config = dict(
    arch='rcan',
    model='image denoising model',
    dataset='regions of photos with short descriptions (Visual Genome)',
    train_examples=101725,
    image_size=32,
    crop_scale_min=0.7,
    horizontal_flip=True,
    task='denoising',
    loss='charbonnier',
    noise_std=0.6,
    norm='batchnorm',
    hidden_act='hardswish',
    channel_attention='se',
    depths=[16],
    kernel_size=3,
    stem='deep',
    widths=[64],
    init='lecun_normal',
    residual_init='scaled_by_depth',
    optimizer='adamw',
    learning_rate=0.0015,
    beta1=0.9,
    beta2=0.999,
    eps=1e-10,
    max_grad_norm=3.0,
    cautious_weight_decay=True,
    max_steps=8900,
    batch_size=128,
    epochs=11.2,
    lr_schedule='cosine',
    final_lr_fraction=0.01,
    warmup_steps=890,
    weight_decay=0.4,
)
Rows from block 7, named by matrix and row number. Rows with one number belong to one channel. Each number is 50 + 15 x the weight over its row's rms, rounded and kept within 0 to 99. All counts start at 0. After the name is the row's rms in percent of the matrix's.
# convs0: first 3x3 conv (model.blocks.7.convs.0.weight, 64x64x3x3), inputs 14-20, a 3x3 kernel for each
# convs1: second 3x3 conv (model.blocks.7.convs.1.weight, 64x64x3x3, transposed), outputs 14-20, a 3x3 kernel for each
convs0.3 101:46 49 58 50 56 68 38 59 51 49 37 60 44 49 45 41 35 47 43 47 45 50 41 62 34 59 61 55 51 52 59 37 51 46 44 47 69 54 39 55 56 48 77 61 48 25 48 59 41 34 53 36 56 49 42 33 45 34 43 51 27 41 50
convs1.3 083:39 35 51 43 44 42 35 43 37 58 51 47 51 50 45 54 56 38 43 42 53 46 41 38 48 49 51 55 66 78 55 62 66 50 50 58 43 43 41 50 45 32 55 45 40 48 47 47 54 43 48 48 50 49 61 52 55 58 58 61 65 64 62
convs0.4 100:34 43 51 25 35 35 34 31 37 47 55 42 54 52 46 54 54 51 60 62 63 52 47 47 46 59 51 32 35 46 40 47 47 30 57 58 55 66 77 72 77 72 55 64 65 38 55 34 36 34 31 24 31 30 61 60 54 49 42 47 48 47 47
convs1.4 073:53 64 66 63 77 74 52 60 52 57 53 52 48 50 56 40 49 47 44 38 51 42 42 53 53 57 64 35 21 55 36 43 50 34 46 47 55 61 51 51 62 49 48 55 48 57 62 54 56 51 41 51 46 40 50 45 44 52 34 36 59 54 49
convs0.5 094:55 76 71 51 45 50 46 57 51 41 46 46 56 45 40 59 63 56 56 71 67 38 42 58 28 37 50 40 37 25 52 45 34 52 48 54 55 45 42 55 50 57 60 69 64 45 62 54 53 51 57 58 48 40 62 67 55 64 63 59 52 71 66
convs1.5 099:54 64 54 50 68 56 40 57 56 44 51 48 55 66 65 51 60 64 79 86 86 63 81 74 57 57 59 57 54 53 52 46 57 48 43 59 55 54 53 56 53 46 53 51 48 32 24 26 41 31 40 40 28 32 44 63 59 27 33 40 18 35 38
convs0.6 095:51 53 56 42 49 65 45 37 49 40 69 69 43 58 60 59 58 66 45 31 33 46 26 30 47 35 45 45 61 61 45 46 63 40 33 44 55 39 48 47 42 48 37 29 42 38 42 50 39 39 48 40 29 39 49 36 40 60 32 37 57 26 29
convs1.6 091:54 57 54 33 39 51 46 52 51 39 40 38 37 46 36 26 37 35 42 39 36 50 55 52 62 46 48 46 60 54 45 49 49 36 44 44 43 40 37 41 45 43 36 44 28 47 46 46 39 43 41 36 48 34 28 18 16 59 57 43 64 50 43
convs0.7 105:31 43 49 50 61 62 63 71 63 56 62 64 54 56 46 50 53 49 44 66 64 48 40 62 50 50 52 34 51 52 38 56 46 56 55 53 24 38 33 44 44 41 47 55 69 41 57 43 43 44 49 31 31 30 54 65 76 46 59 63 43 41 52
convs1.7 107:40 43 46 44 46 47 45 47 49 48 50 43 49 52 50 48 46 49 44 43 41 39 39 43 39 40 46 51 47 51 49 47 44 39 39 44 48 43 39 53 47 43 54 53 43 61 51 49 51 44 53 57 48 54 44 44 47 37 32 43 42 41 34
convs0.8 096:40 62 50 62 63 50 43 33 42 47 47 55 58 54 66 40 41 57 57 41 25 60 58 40 55 61 56 48 51 37 68 52 52 51 39 22 50 55 50 60 58 62 44 53 44 52 37 45 53 58 51 34 40 46 48 58 53 43 57 69 39 33 38
convs1.8 098:50 52 45 54 48 29 63 51 40 49 56 60 50 64 51 52 53 53 42 42 44 49 51 42 51 56 44 41 41 36 49 59 58 34 42 54 48 50 53 53 61 60 62 61 66 58 52 60 53 59 56 56 51 58 39 40 32 45 43 49 33 52 59
convs0.9 103:62 63 62 71 73 60 54 52 49 57 55 50 66 47 58 70 59 56 54 63 69 46 50 49 43 51 50 43 36 48 43 41 41 53 72 64 50 46 46 59 53 46 40 50 47 40 40 37 33 19 35 24 29 52 57 61 67 69 45 54 55 53 56
convs1.9 082:47 44 37 27 30 30 57 52 36 56 50 53 55 56 52 56 58 52 47 50 44 43 43 39 40 49 50 42 36 43 52 54 53 51 48 49 65 56 58 57 55 48 58 43 49 44 42 48 49 42 41 48 43 32 55 50 41 35 34 24 50 38 29
convs0.10 100:43 64 53 40 48 47 38 50 52 53 42 33 56 57 32 51 48 37 33 42 39 47 39 35 32 51 48 32 41 40 37 41 47 43 40 42 45 51 59 46 41 69 53 48 71 51 57 46 55 63 42 69 62 44 92 77 51 81 50 30 60 47 23
convs1.10 098:47 49 54 49 54 67 46 47 62 37 53 52 32 48 43 40 48 44 59 56 61 54 68 58 49 65 61 54 57 58 45 47 50 54 55 55 54 49 45 57 42 39 51 38 30 40 40 41 50 47 41 48 49 43 57 50 60 63 42 24 60 41 24
convs0.11 097:42 48 53 49 55 59 42 39 42 49 63 49 60 62 47 54 51 50 58 52 28 48 41 42 49 52 52 48 50 34 40 43 36 48 56 43 54 54 55 59 56 54 53 34 48 30 30 52 25 40 48 36 50 62 32 40 50 46 52 45 54 80 56
convs1.11 097:58 57 54 48 50 61 57 61 66 64 58 50 64 54 53 51 41 51 47 47 49 48 54 40 39 40 38 58 49 47 59 48 50 51 50 57 49 49 52 50 51 50 60 61 55 38 43 44 50 57 52 42 48 52 44 49 50 33 45 53 31 29 29
convs0.12 104:64 85 61 44 49 51 46 41 35 52 57 54 47 60 51 56 55 53 84 86 75 54 46 43 35 36 40 46 45 54 57 55 44 47 46 49 62 52 53 57 52 41 46 42 54 39 25 41 55 48 51 42 32 48 48 62 64 48 53 55 51 68 56
convs1.12 104:62 75 75 50 77 56 35 55 37 55 57 42 57 62 55 52 51 56 64 93 65 52 78 64 46 57 51 51 55 54 52 51 64 52 50 58 54 47 49 44 34 41 45 45 52 37 26 40 29 27 27 23 18 12 75 90 83 57 66 65 41 54 58
convs0.13 097:50 55 54 66 66 45 72 56 46 54 47 56 50 62 51 63 45 47 48 35 47 58 40 47 52 28 35 47 40 51 61 51 36 49 44 44 46 54 53 37 39 50 32 37 38 47 65 65 58 54 53 46 64 51 54 59 51 45 74 61 47 75 76
convs1.13 081:51 44 35 43 37 35 52 50 54 48 41 48 50 44 44 53 41 29 54 48 47 40 28 28 36 19 36 53 44 48 59 51 45 52 48 47 49 38 39 54 38 44 40 34 49 46 36 56 49 50 56 49 46 62 20 11 34 47 35 47 71 74 63
convs0.14 100:48 51 49 57 62 62 40 57 61 43 53 41 41 49 53 38 39 47 52 49 47 48 50 55 62 57 52 40 47 44 45 52 56 31 40 53 72 68 73 63 67 58 52 47 47 47 54 53 56 57 65 54 62 56 46 44 48 44 50 54 44 49 40
convs1.14 115:42 53 58 42 41 52 52 41 46 38 38 41 55 55 47 49 60 57 58 52 53 57 57 51 49 49 44 49 49 34 57 62 54 50 54 59 56 66 70 55 64 71 57 61 70 36 44 43 36 47 39 45 48 40 72 80 69 70 71 74 65 65 73
convs0.15 102:52 49 43 67 53 44 60 50 56 50 51 50 54 60 63 61 58 57 70 55 40 48 50 41 57 63 59 43 42 65 54 55 59 53 71 57 56 44 43 59 55 52 66 51 35 25 31 63 33 34 47 45 43 63 36 22 50 37 45 68 61 57 76
convs1.15 099:45 51 40 50 45 44 59 49 56 39 43 45 43 45 58 42 37 49 62 65 59 69 69 70 66 59 63 44 41 50 60 54 58 51 47 59 58 50 58 48 41 64 52 51 63 38 41 35 51 50 47 49 49 49 43 50 36 39 40 32 39 29 36
convs0.16 098:46 53 39 49 43 50 47 42 27 30 31 42 45 40 46 40 41 48 42 25 41 51 38 50 49 32 28 51 48 53 51 41 36 52 46 62 68 56 35 51 42 44 44 40 39 40 41 20 64 60 42 44 54 39 51 57 52 58 48 54 63 70 62
convs1.16 092:36 54 62 54 70 78 63 53 64 44 61 57 57 66 60 74 77 68 45 37 43 41 45 31 37 32 49 62 56 55 68 49 53 62 73 59 59 54 58 76 51 68 70 57 61 59 61 60 50 63 50 69 53 52 44 39 47 53 52 61 53 59 64
convs0.17 103:46 41 50 61 61 66 58 53 64 35 42 49 39 52 65 48 39 59 58 48 45 62 48 54 43 68 48 56 53 62 57 52 64 39 62 56 48 47 38 61 55 35 53 39 43 35 36 59 31 40 63 40 47 70 35 49 52 23 47 43 54 50 34
convs1.17 138:50 48 48 47 51 54 49 51 50 46 44 47 48 50 53 50 46 52 44 49 43 50 53 44 46 53 47 47 51 55 50 53 52 43 48 41 55 54 43 56 55 39 56 49 42 42 42 33 47 50 44 48 50 36 64 48 35 56 55 43 58 52 48
convs0.18 101:42 49 64 64 56 62 61 44 52 55 57 55 57 54 66 52 46 48 54 51 40 54 54 46 63 56 56 50 50 45 45 44 39 48 42 46 39 43 56 54 47 49 41 55 49 55 72 61 68 51 53 48 45 48 68 64 55 65 46 53 67 54 56
convs1.18 115:46 57 68 45 47 53 46 36 42 33 33 41 42 47 43 45 50 45 52 57 59 48 53 53 55 56 57 45 47 48 53 54 54 55 50 47 49 52 52 45 48 46 41 51 47 36 36 30 30 34 36 33 42 43 26 38 37 55 57 52 62 64 55
convs0.19 107:21 21 32 72 81 58 99 99 74 59 53 42 59 48 57 62 51 50 39 39 49 50 49 53 71 74 57 28 56 54 39 56 45 35 48 58 45 47 48 55 44 63 50 53 56 64 87 60 55 56 48 44 59 54 39 62 54 29 32 45 40 43 47
convs1.19 100:49 21 45 52 42 50 71 76 72 43 46 46 49 61 51 60 70 57 58 48 49 58 49 36 55 51 44 39 48 42 50 55 43 47 57 44 63 57 55 57 61 65 62 62 67 53 59 60 54 50 50 46 35 47 54 33 16 58 62 46 45 56 59
convs0.20 087:30 38 58 56 72 83 48 67 65 62 52 39 61 48 53 46 45 43 31 44 58 47 49 58 46 39 46 46 51 61 40 63 48 37 58 60 49 58 49 44 59 52 34 63 64 56 54 40 64 53 41 63 62 43 84 49 35 65 44 35 52 43 50
convs1.20 091:28 26 46 48 29 41 40 40 59 59 53 63 62 51 60 62 48 68 29 42 61 35 39 64 39 42 69 38 45 41 51 41 46 41 54 42 51 51 54 63 56 47 58 53 58 39 52 52 51 42 46 32 45 51 50 47 47 67 47 44 67 55 44
convs0.21 103:45 37 56 58 53 69 50 43 59 60 48 41 63 44 32 50 47 39 60 40 37 57 43 46 54 50 46 43 48 42 50 60 50 39 45 57 46 58 71 37 57 70 46 60 62 48 58 44 58 56 57 52 51 51 74 70 65 86 59 60 79 48 58
convs1.21 105:33 33 44 47 42 31 55 42 35 50 43 39 48 38 27 46 34 33 37 48 50 25 50 63 41 53 75 27 29 45 45 48 52 47 49 51 58 55 50 62 52 40 54 52 39 59 49 44 56 57 51 47 52 51 54 57 58 60 42 31 51 26 10
convs0.22 103:60 62 59 47 40 48 41 40 49 42 43 44 54 57 56 54 51 62 39 49 48 59 50 54 54 59 58 45 47 42 31 41 47 44 55 59 28 39 40 52 65 61 51 57 53 45 39 44 68 64 64 61 44 51 31 49 41 42 60 54 48 47 50
convs1.22 155:58 55 59 53 51 47 49 45 43 38 43 37 36 42 36 42 39 41 32 36 36 40 42 44 45 49 50 61 62 54 56 55 55 69 64 68 49 53 49 46 48 43 46 47 47 49 51 50 41 52 49 45 53 59 39 45 46 50 51 42 49 42 36
convs0.23 101:44 59 54 44 35 51 59 53 53 37 37 52 52 44 37 52 46 33 45 56 53 63 40 56 58 62 62 36 44 55 44 27 21 61 51 49 41 33 50 53 64 43 53 71 42 43 44 58 53 64 29 60 68 49 44 38 34 46 40 38 34 52 58
convs1.23 110:54 48 55 49 47 51 61 52 55 50 53 42 50 43 55 46 48 47 32 39 42 39 49 39 44 43 49 40 47 38 39 40 49 42 51 47 53 44 45 65 46 54 58 53 52 57 50 46 55 47 48 42 42 50 79 63 53 59 56 69 71 52 72
convs0.24 106:43 39 66 49 37 33 49 50 39 45 55 49 37 53 52 61 56 57 60 94 84 59 81 69 54 73 59 51 42 51 55 51 45 49 41 42 59 69 79 65 90 64 55 66 80 73 75 72 61 83 64 49 41 65 40 30 40 39 22 33 46 38 35
convs1.24 076:99 99 91 99 99 78 83 82 50 40 51 54 38 46 47 43 43 47 33 53 58 38 29 46 27 40 49 38 43 50 39 45 58 55 48 52 46 48 41 55 59 49 63 54 58 55 54 58 40 49 43 30 42 38 46 61 68 68 69 71 72 64 58
convs0.25 101:51 57 57 53 55 51 55 54 60 56 51 48 65 48 43 52 45 45 47 32 35 38 50 42 36 42 53 43 45 59 46 34 54 53 42 35 49 39 50 36 33 50 69 55 46 46 49 61 50 47 49 42 56 17 45 32 58 48 41 43 47 45 39
convs1.25 101:48 51 50 47 47 46 49 46 41 41 42 45 49 44 46 59 51 42 30 38 43 41 52 41 49 66 42 45 57 44 41 46 50 41 46 56 43 56 56 49 57 56 43 50 49 57 54 59 50 52 51 47 53 51 67 64 73 32 40 71 37 56 86
convs0.26 096:63 55 42 55 52 54 42 47 58 54 42 27 54 41 31 55 45 36 65 54 40 47 41 31 54 55 49 56 30 39 47 44 53 45 23 44 56 39 40 65 57 49 67 59 38 63 50 43 60 58 55 49 52 57 59 60 54 63 65 57 40 53 60
convs1.26 107:43 50 51 49 56 50 57 54 58 70 71 65 61 66 71 49 58 60 50 51 55 47 45 63 47 51 52 43 45 30 44 44 44 36 42 47 49 51 50 56 48 43 58 59 50 34 33 30 41 33 40 33 26 22 58 72 79 56 56 76 57 56 66
convs0.27 090:65 46 40 38 22 37 43 41 37 40 37 41 46 39 45 44 52 46 33 51 32 35 23 48 43 44 49 45 25 31 34 47 60 47 47 51 50 49 61 57 52 64 53 48 47 43 24 31 47 43 40 53 64 48 41 21 22 45 23 18 33 58 37
convs1.27 084:33 25 48 48 37 41 35 31 41 41 55 40 47 50 43 54 53 44 60 74 61 65 59 66 56 68 62 47 56 48 46 59 48 37 51 52 55 50 51 50 49 46 39 34 50 65 46 65 42 57 52 49 49 63 84 77 94 76 85 64 63 83 66
convs0.28 085:58 61 54 54 56 45 64 48 54 48 55 32 54 61 36 49 52 67 61 40 28 52 41 35 55 62 42 47 62 52 48 45 51 38 60 40 37 51 46 41 27 41 56 64 51 62 43 45 51 48 23 58 51 40 32 53 55 48 32 52 55 61 61
convs1.28 109:46 42 41 44 42 47 48 42 40 40 41 43 40 35 49 61 47 52 48 44 26 51 53 32 57 47 20 68 51 37 57 49 44 55 55 52 48 42 35 57 51 44 49 46 44 58 51 53 61 45 48 51 52 53 56 51 54 56 59 66 50 46 44
convs0.29 106:60 50 58 51 35 41 41 37 28 53 59 49 59 55 51 45 56 56 72 89 76 63 75 64 58 64 57 64 58 54 63 55 50 44 58 47 38 32 40 49 23 44 58 44 54 35 47 35 38 41 33 48 40 51 18 25 32 41 32 34 37 26 43
convs1.29 101:64 66 69 58 66 62 48 56 55 35 45 52 31 46 45 23 35 33 37 42 51 47 54 58 49 54 61 41 40 63 35 34 48 34 40 47 63 68 60 59 65 62 49 50 49 34 45 40 42 48 42 41 35 36 26 41 62 25 34 60 26 22 40
convs0.30 100:53 64 53 52 53 49 51 34 39 53 57 52 58 52 40 49 56 51 51 43 44 54 52 36 45 47 47 49 59 60 45 68 63 61 55 62 48 37 48 45 47 43 27 53 50 45 45 39 44 53 54 28 33 48 68 56 61 55 48 58 37 53 53
convs1.30 086:54 45 37 47 42 35 46 43 46 44 37 43 51 43 45 55 44 41 49 49 51 49 49 51 48 55 57 41 35 44 40 37 49 42 43 56 39 51 49 49 48 60 39 50 58 47 47 38 37 58 50 44 51 58 54 67 50 42 35 53 37 25 48
convs0.31 096:59 56 39 44 28 41 39 43 40 41 38 32 43 47 47 44 46 36 31 46 47 37 50 51 39 63 51 55 38 35 46 44 38 51 49 41 42 59 45 43 61 34 49 54 39 46 48 49 46 62 38 36 69 45 36 38 50 46 32 49 16 22 37
convs1.31 096:53 53 58 54 49 47 51 47 50 52 50 52 46 55 58 57 50 41 49 48 58 44 51 50 33 52 48 63 53 51 62 62 60 68 49 54 40 45 46 50 47 53 56 50 63 62 53 50 74 57 58 67 56 56 53 61 49 62 73 41 49 64 39
convs0.32 101:61 59 43 43 52 48 25 43 55 55 75 58 37 52 51 40 48 53 48 65 52 41 50 52 42 41 52 58 56 43 44 54 54 32 40 52 49 69 53 42 44 61 44 37 46 42 74 65 23 58 72 29 44 51 13 53 65 21 34 49 47 54 43
convs1.32 118:49 54 61 47 45 60 59 49 47 36 43 40 49 57 42 47 55 49 48 49 48 43 44 53 41 43 46 35 42 45 41 41 41 38 40 47 52 57 52 50 59 53 53 57 52 38 38 51 33 51 54 43 47 51 72 64 58 69 57 51 61 62 61
convs0.33 106:63 60 44 63 46 50 62 55 38 48 46 45 40 40 36 47 56 44 60 51 52 49 60 59 48 51 58 42 38 39 44 47 49 42 51 44 33 44 64 43 45 61 47 54 59 35 32 41 46 42 41 42 34 26 49 37 41 74 36 32 54 60 35
convs1.33 095:57 54 50 59 56 51 48 50 41 56 56 56 52 53 57 57 53 62 64 54 69 61 53 60 59 50 46 49 42 44 58 51 48 52 44 46 62 57 65 65 53 56 55 51 63 66 58 67 41 41 63 47 55 64 96 58 65 84 67 51 79 50 50
convs0.34 096:32 45 50 46 61 33 19 27 14 52 51 47 53 50 50 58 51 70 45 58 38 57 49 49 50 31 52 45 45 49 51 48 44 56 54 49 40 48 34 44 45 37 46 48 46 56 40 63 27 51 62 52 67 59 34 41 52 32 43 69 65 30 52
convs1.34 090:66 63 64 48 46 43 31 33 32 37 45 51 50 53 43 55 54 45 46 46 56 46 55 58 51 59 69 40 36 29 42 43 40 48 56 39 63 69 55 53 58 56 51 56 40 35 38 42 32 41 36 33 42 35 38 71 57 49 58 64 44 52 49
convs0.35 093:39 47 43 47 65 51 55 46 67 56 39 69 51 66 63 60 60 66 60 53 51 64 30 56 57 52 58 49 45 67 48 53 64 33 35 72 31 16 28 12 39 30 45 46 36 49 71 64 52 62 58 55 52 30 33 21 26 29 29 37 39 48 31
convs1.35 088:58 63 51 65 76 70 55 57 49 46 45 65 45 43 55 54 49 49 48 29 12 28 09 27 40 30 22 56 46 41 49 69 42 48 39 43 36 40 51 53 59 42 54 49 61 52 62 53 54 43 50 52 50 42 57 41 50 50 43 40 64 68 64
convs0.36 116:79 82 66 78 72 62 63 51 47 42 41 46 55 43 31 38 35 44 37 34 56 47 56 42 43 39 51 41 30 39 35 23 30 26 45 46 39 32 33 54 28 32 48 45 39 65 57 49 64 53 42 49 63 53 47 38 46 53 19 24 54 52 57
convs1.36 086:45 48 40 44 48 39 38 42 33 49 51 53 48 54 55 47 54 56 43 38 38 37 35 36 27 19 22 47 47 51 45 48 48 35 49 52 38 47 53 43 47 50 45 45 53 41 47 28 43 48 42 37 35 36 28 35 31 38 34 43 36 50 50
convs0.37 106:57 50 52 43 41 43 58 48 54 40 50 52 43 38 51 41 32 48 53 46 46 56 48 46 56 47 49 45 39 36 50 33 39 56 47 49 57 60 48 39 62 50 54 60 46 41 38 47 44 46 40 27 49 38 53 42 42 52 56 43 57 50 33
convs1.37 119:57 42 46 55 42 41 46 37 45 44 35 40 41 38 39 49 33 42 42 47 43 44 47 42 47 45 44 61 55 56 54 61 53 65 56 52 49 43 45 52 49 55 53 49 50 51 44 56 50 55 59 44 47 54 28 31 32 31 34 36 20 25 24
convs0.38 108:42 52 51 61 72 54 63 67 56 43 50 70 41 52 53 58 36 49 62 58 60 46 73 50 54 30 56 41 48 36 50 41 47 56 55 46 65 58 73 64 56 64 67 58 68 44 60 66 63 51 65 43 52 65 57 64 53 40 55 65 51 65 71
convs1.38 085:50 41 56 57 49 61 40 42 52 39 49 32 48 44 36 46 48 38 54 72 62 54 71 58 63 69 62 45 46 33 55 45 50 48 50 48 48 49 48 49 42 45 41 42 41 34 39 53 39 50 45 55 53 49 36 49 33 38 46 49 26 33 41
convs0.39 100:55 50 51 63 59 55 80 69 53 58 61 52 53 51 45 51 68 54 53 44 58 53 67 63 70 79 74 33 42 37 41 42 48 53 58 55 45 34 43 49 41 32 65 57 38 66 66 59 63 53 65 48 44 26 56 71 55 58 48 41 35 25 32
convs1.39 090:45 35 46 44 37 55 50 53 54 38 47 61 34 51 63 39 49 40 54 47 51 44 58 44 47 44 44 54 57 56 56 50 55 61 59 59 50 49 50 42 36 44 42 45 39 55 47 56 45 45 49 46 44 43 79 84 65 56 52 40 56 48 42
convs0.40 112:51 41 46 50 51 40 31 26 26 31 29 32 47 41 30 68 38 31 22 47 58 52 44 49 52 60 54 59 52 50 46 35 41 43 32 45 68 36 65 53 64 50 67 47 30 45 51 54 62 57 73 60 60 64 54 47 35 56 39 26 41 36 44
convs1.40 078:65 51 64 53 35 44 44 28 33 43 41 34 40 41 33 26 42 37 43 44 64 49 56 59 51 65 60 48 51 48 42 46 54 35 41 51 48 50 45 45 51 47 51 62 59 45 46 52 36 56 56 45 55 62 06 22 41 30 49 53 23 33 35
convs0.41 085:38 45 76 39 70 66 41 48 68 57 55 49 48 63 55 47 49 48 40 52 39 50 49 38 42 54 45 45 57 45 58 54 47 56 43 58 52 47 41 42 54 31 51 43 43 31 56 66 23 33 47 33 27 47 37 33 32 41 28 33 34 53 12
convs1.41 097:41 36 43 42 56 61 35 42 45 32 31 38 40 55 31 48 52 36 41 42 47 47 34 50 55 58 70 55 56 61 48 60 55 57 44 72 27 56 70 23 76 66 44 59 60 49 57 60 34 41 56 42 40 46 52 60 89 25 36 68 38 42 51
convs0.42 110:44 48 55 54 58 62 57 46 53 52 47 42 56 42 44 41 51 55 53 54 39 58 59 50 56 57 52 33 47 48 59 61 60 62 59 57 56 47 27 59 54 35 40 44 49 38 30 43 48 49 58 42 47 65 35 49 55 40 51 55 57 51 50
convs1.42 120:51 49 42 47 45 44 39 47 46 50 54 60 35 42 52 30 34 43 37 36 29 33 32 30 37 34 39 37 41 57 45 47 47 37 42 44 52 52 54 51 52 51 47 42 36 41 53 50 43 49 49 46 47 43 48 53 67 35 57 63 37 53 48
convs0.43 096:52 48 54 48 43 44 42 43 51 26 45 61 45 64 58 42 55 71 76 49 47 58 51 50 63 55 47 42 43 42 33 44 27 48 47 36 58 57 44 50 62 54 65 51 45 45 47 37 53 58 42 64 56 41 29 45 61 19 63 66 40 48 53
convs1.43 119:39 38 53 61 53 53 59 45 63 38 58 59 51 57 47 46 48 48 17 21 41 24 53 53 24 22 46 47 56 56 52 63 57 50 58 58 40 43 43 46 45 48 40 44 46 51 49 49 61 56 56 56 44 59 27 50 51 45 48 63 56 69 53
convs0.44 094:29 34 17 23 13 23 10 28 36 57 65 58 54 54 57 51 60 41 37 50 55 34 44 61 32 46 44 41 41 57 50 53 34 60 50 37 58 58 72 62 62 67 65 57 53 50 50 58 47 49 55 74 70 67 09 13 22 37 24 04 45 09 05
convs1.44 085:00 00 21 03 00 13 22 08 34 43 48 52 26 42 42 20 28 33 77 83 82 59 73 70 58 68 66 47 46 41 46 45 51 30 48 53 55 57 57 53 63 59 47 57 52 51 47 53 56 58 55 58 48 60 85 68 67 96 75 64 84 72 84
convs0.45 096:56 59 54 55 47 46 48 44 44 36 28 31 47 38 34 42 50 39 46 42 39 49 51 38 54 52 70 50 34 39 54 44 55 41 44 51 55 59 57 46 48 50 36 32 33 44 47 50 40 50 45 57 54 45 50 35 43 52 44 39 52 59 47
convs1.45 100:30 40 43 28 31 36 38 38 39 50 51 59 52 52 52 47 49 46 45 48 53 58 55 58 43 47 43 48 39 36 36 41 36 40 44 46 55 60 51 54 53 45 57 58 44 30 40 37 43 50 49 43 46 42 58 57 74 57 52 62 50 48 48
convs0.46 103:46 45 69 37 71 57 47 73 51 43 28 28 40 51 29 39 51 49 26 38 43 34 35 51 41 44 47 34 37 30 35 36 26 50 54 50 50 54 80 39 60 65 44 42 59 28 43 34 50 41 48 51 48 54 47 23 51 62 46 37 67 74 46
convs1.46 081:47 41 69 50 52 55 33 47 44 36 45 56 48 57 55 39 53 53 42 42 40 59 47 57 48 56 52 41 39 47 33 51 56 39 42 46 34 41 45 44 46 40 33 42 44 36 46 47 43 55 44 44 46 51 37 37 47 52 43 36 49 60 34
convs0.47 112:52 62 47 33 37 26 32 25 16 40 50 32 30 31 29 42 36 30 58 78 68 55 59 45 51 36 55 66 65 46 54 51 46 59 55 45 27 46 26 39 42 43 26 32 44 57 53 60 49 61 54 46 44 53 49 38 52 28 20 24 37 30 22
convs1.47 110:56 56 53 41 47 51 26 30 45 69 58 59 70 79 67 59 59 67 50 60 58 49 58 52 44 52 53 44 46 43 49 44 43 48 52 43 38 34 38 39 55 48 48 50 56 33 39 39 27 33 42 13 28 33 73 77 69 39 61 60 45 51 47
convs0.48 099:50 38 52 58 70 61 66 69 74 46 31 59 47 35 57 43 54 65 38 42 51 48 55 67 56 60 69 69 51 54 78 65 46 61 61 57 42 64 60 53 72 56 62 69 56 53 46 54 46 53 41 30 44 31 44 33 32 61 60 46 67 54 39
convs1.48 098:49 46 41 46 38 32 38 39 51 45 48 46 41 54 48 52 43 49 48 52 46 51 60 42 49 54 59 57 56 52 68 59 52 62 48 45 41 30 48 56 44 60 53 52 57 57 38 52 59 59 44 62 46 46 38 19 39 40 51 28 46 37 35
convs0.49 089:49 51 66 23 49 41 35 31 40 59 37 46 47 54 34 46 38 36 44 36 50 40 24 30 53 38 39 48 32 13 52 32 32 66 45 45 57 48 51 66 64 56 62 51 44 62 50 64 56 82 66 46 54 35 59 56 33 47 55 42 25 52 31
convs1.49 097:45 57 57 76 92 77 36 53 50 40 54 48 42 57 51 47 55 56 35 41 48 54 45 68 55 59 67 43 57 54 56 68 55 53 61 43 48 56 59 43 69 52 47 62 70 72 48 49 38 54 52 40 52 62 25 47 62 25 51 62 26 33 26
convs0.50 101:40 41 65 36 36 57 40 49 59 29 19 28 56 37 38 68 52 53 48 27 39 45 47 38 27 28 55 45 34 37 41 47 47 43 37 36 57 59 62 59 45 56 35 36 36 49 55 44 47 53 56 59 71 49 23 19 31 36 45 54 50 76 73
convs1.50 102:37 51 43 44 52 48 49 47 49 37 46 47 45 42 46 37 26 36 43 43 44 38 48 39 39 51 50 46 48 59 45 50 48 47 44 46 27 28 35 40 35 37 40 37 36 49 35 35 39 49 41 62 54 51 32 07 14 58 50 38 67 79 65
convs0.51 095:45 45 57 44 56 60 52 62 58 46 53 44 59 53 49 39 50 34 21 27 14 31 44 27 47 58 47 38 47 59 26 30 57 18 40 56 50 67 62 46 59 65 32 35 58 55 56 38 47 51 43 44 61 41 45 35 26 62 30 26 73 52 44
convs1.51 102:47 49 51 52 44 51 47 51 49 38 24 38 36 25 33 43 41 34 58 51 50 62 53 52 54 64 53 57 65 72 54 61 73 49 54 60 64 57 40 79 52 37 71 58 35 52 44 38 66 59 45 58 44 40 41 45 25 49 43 31 49 46 45
convs0.52 090:50 51 55 55 52 72 55 61 77 42 55 38 36 47 46 48 52 46 67 51 45 66 46 51 67 52 60 54 69 67 52 66 64 50 85 60 87 74 63 79 65 65 68 59 61 62 64 46 61 23 46 53 21 32 62 69 61 60 82 62 35 49 51
convs1.52 093:23 48 50 41 84 70 33 71 57 63 44 38 47 47 49 64 44 49 66 62 48 52 80 53 55 60 58 57 47 48 59 66 46 47 50 50 68 55 51 48 62 63 46 69 61 49 42 35 46 45 58 52 55 56 24 56 68 19 65 71 36 45 76
convs0.53 096:53 56 44 35 41 15 51 44 30 63 54 54 62 51 52 47 61 64 46 71 55 68 66 65 57 72 58 62 63 68 52 64 58 45 73 58 55 74 61 80 84 67 51 40 60 53 61 51 78 99 54 72 98 52 27 27 00 45 43 30 46 55 42
convs1.53 092:82 83 66 71 94 89 47 52 52 47 50 59 41 52 56 44 36 67 43 41 52 38 30 41 50 50 53 40 36 57 45 35 39 53 41 52 53 67 67 57 66 65 55 58 70 62 52 54 58 69 52 61 62 65 71 74 54 80 86 51 67 71 31
convs0.54 107:43 45 33 54 54 53 32 47 55 47 45 43 49 46 40 48 47 34 42 42 26 57 43 50 61 43 64 38 41 46 44 64 57 52 45 62 44 71 55 49 46 47 36 43 52 40 42 52 37 45 54 45 41 37 39 10 20 41 21 01 66 37 13
convs1.54 075:35 43 57 48 39 55 38 43 42 55 59 60 41 53 55 50 45 50 53 48 40 54 49 45 56 49 58 43 50 44 39 41 51 48 48 47 52 52 57 58 43 52 73 54 55 37 37 46 35 36 43 52 47 43 58 61 82 53 63 56 45 50 50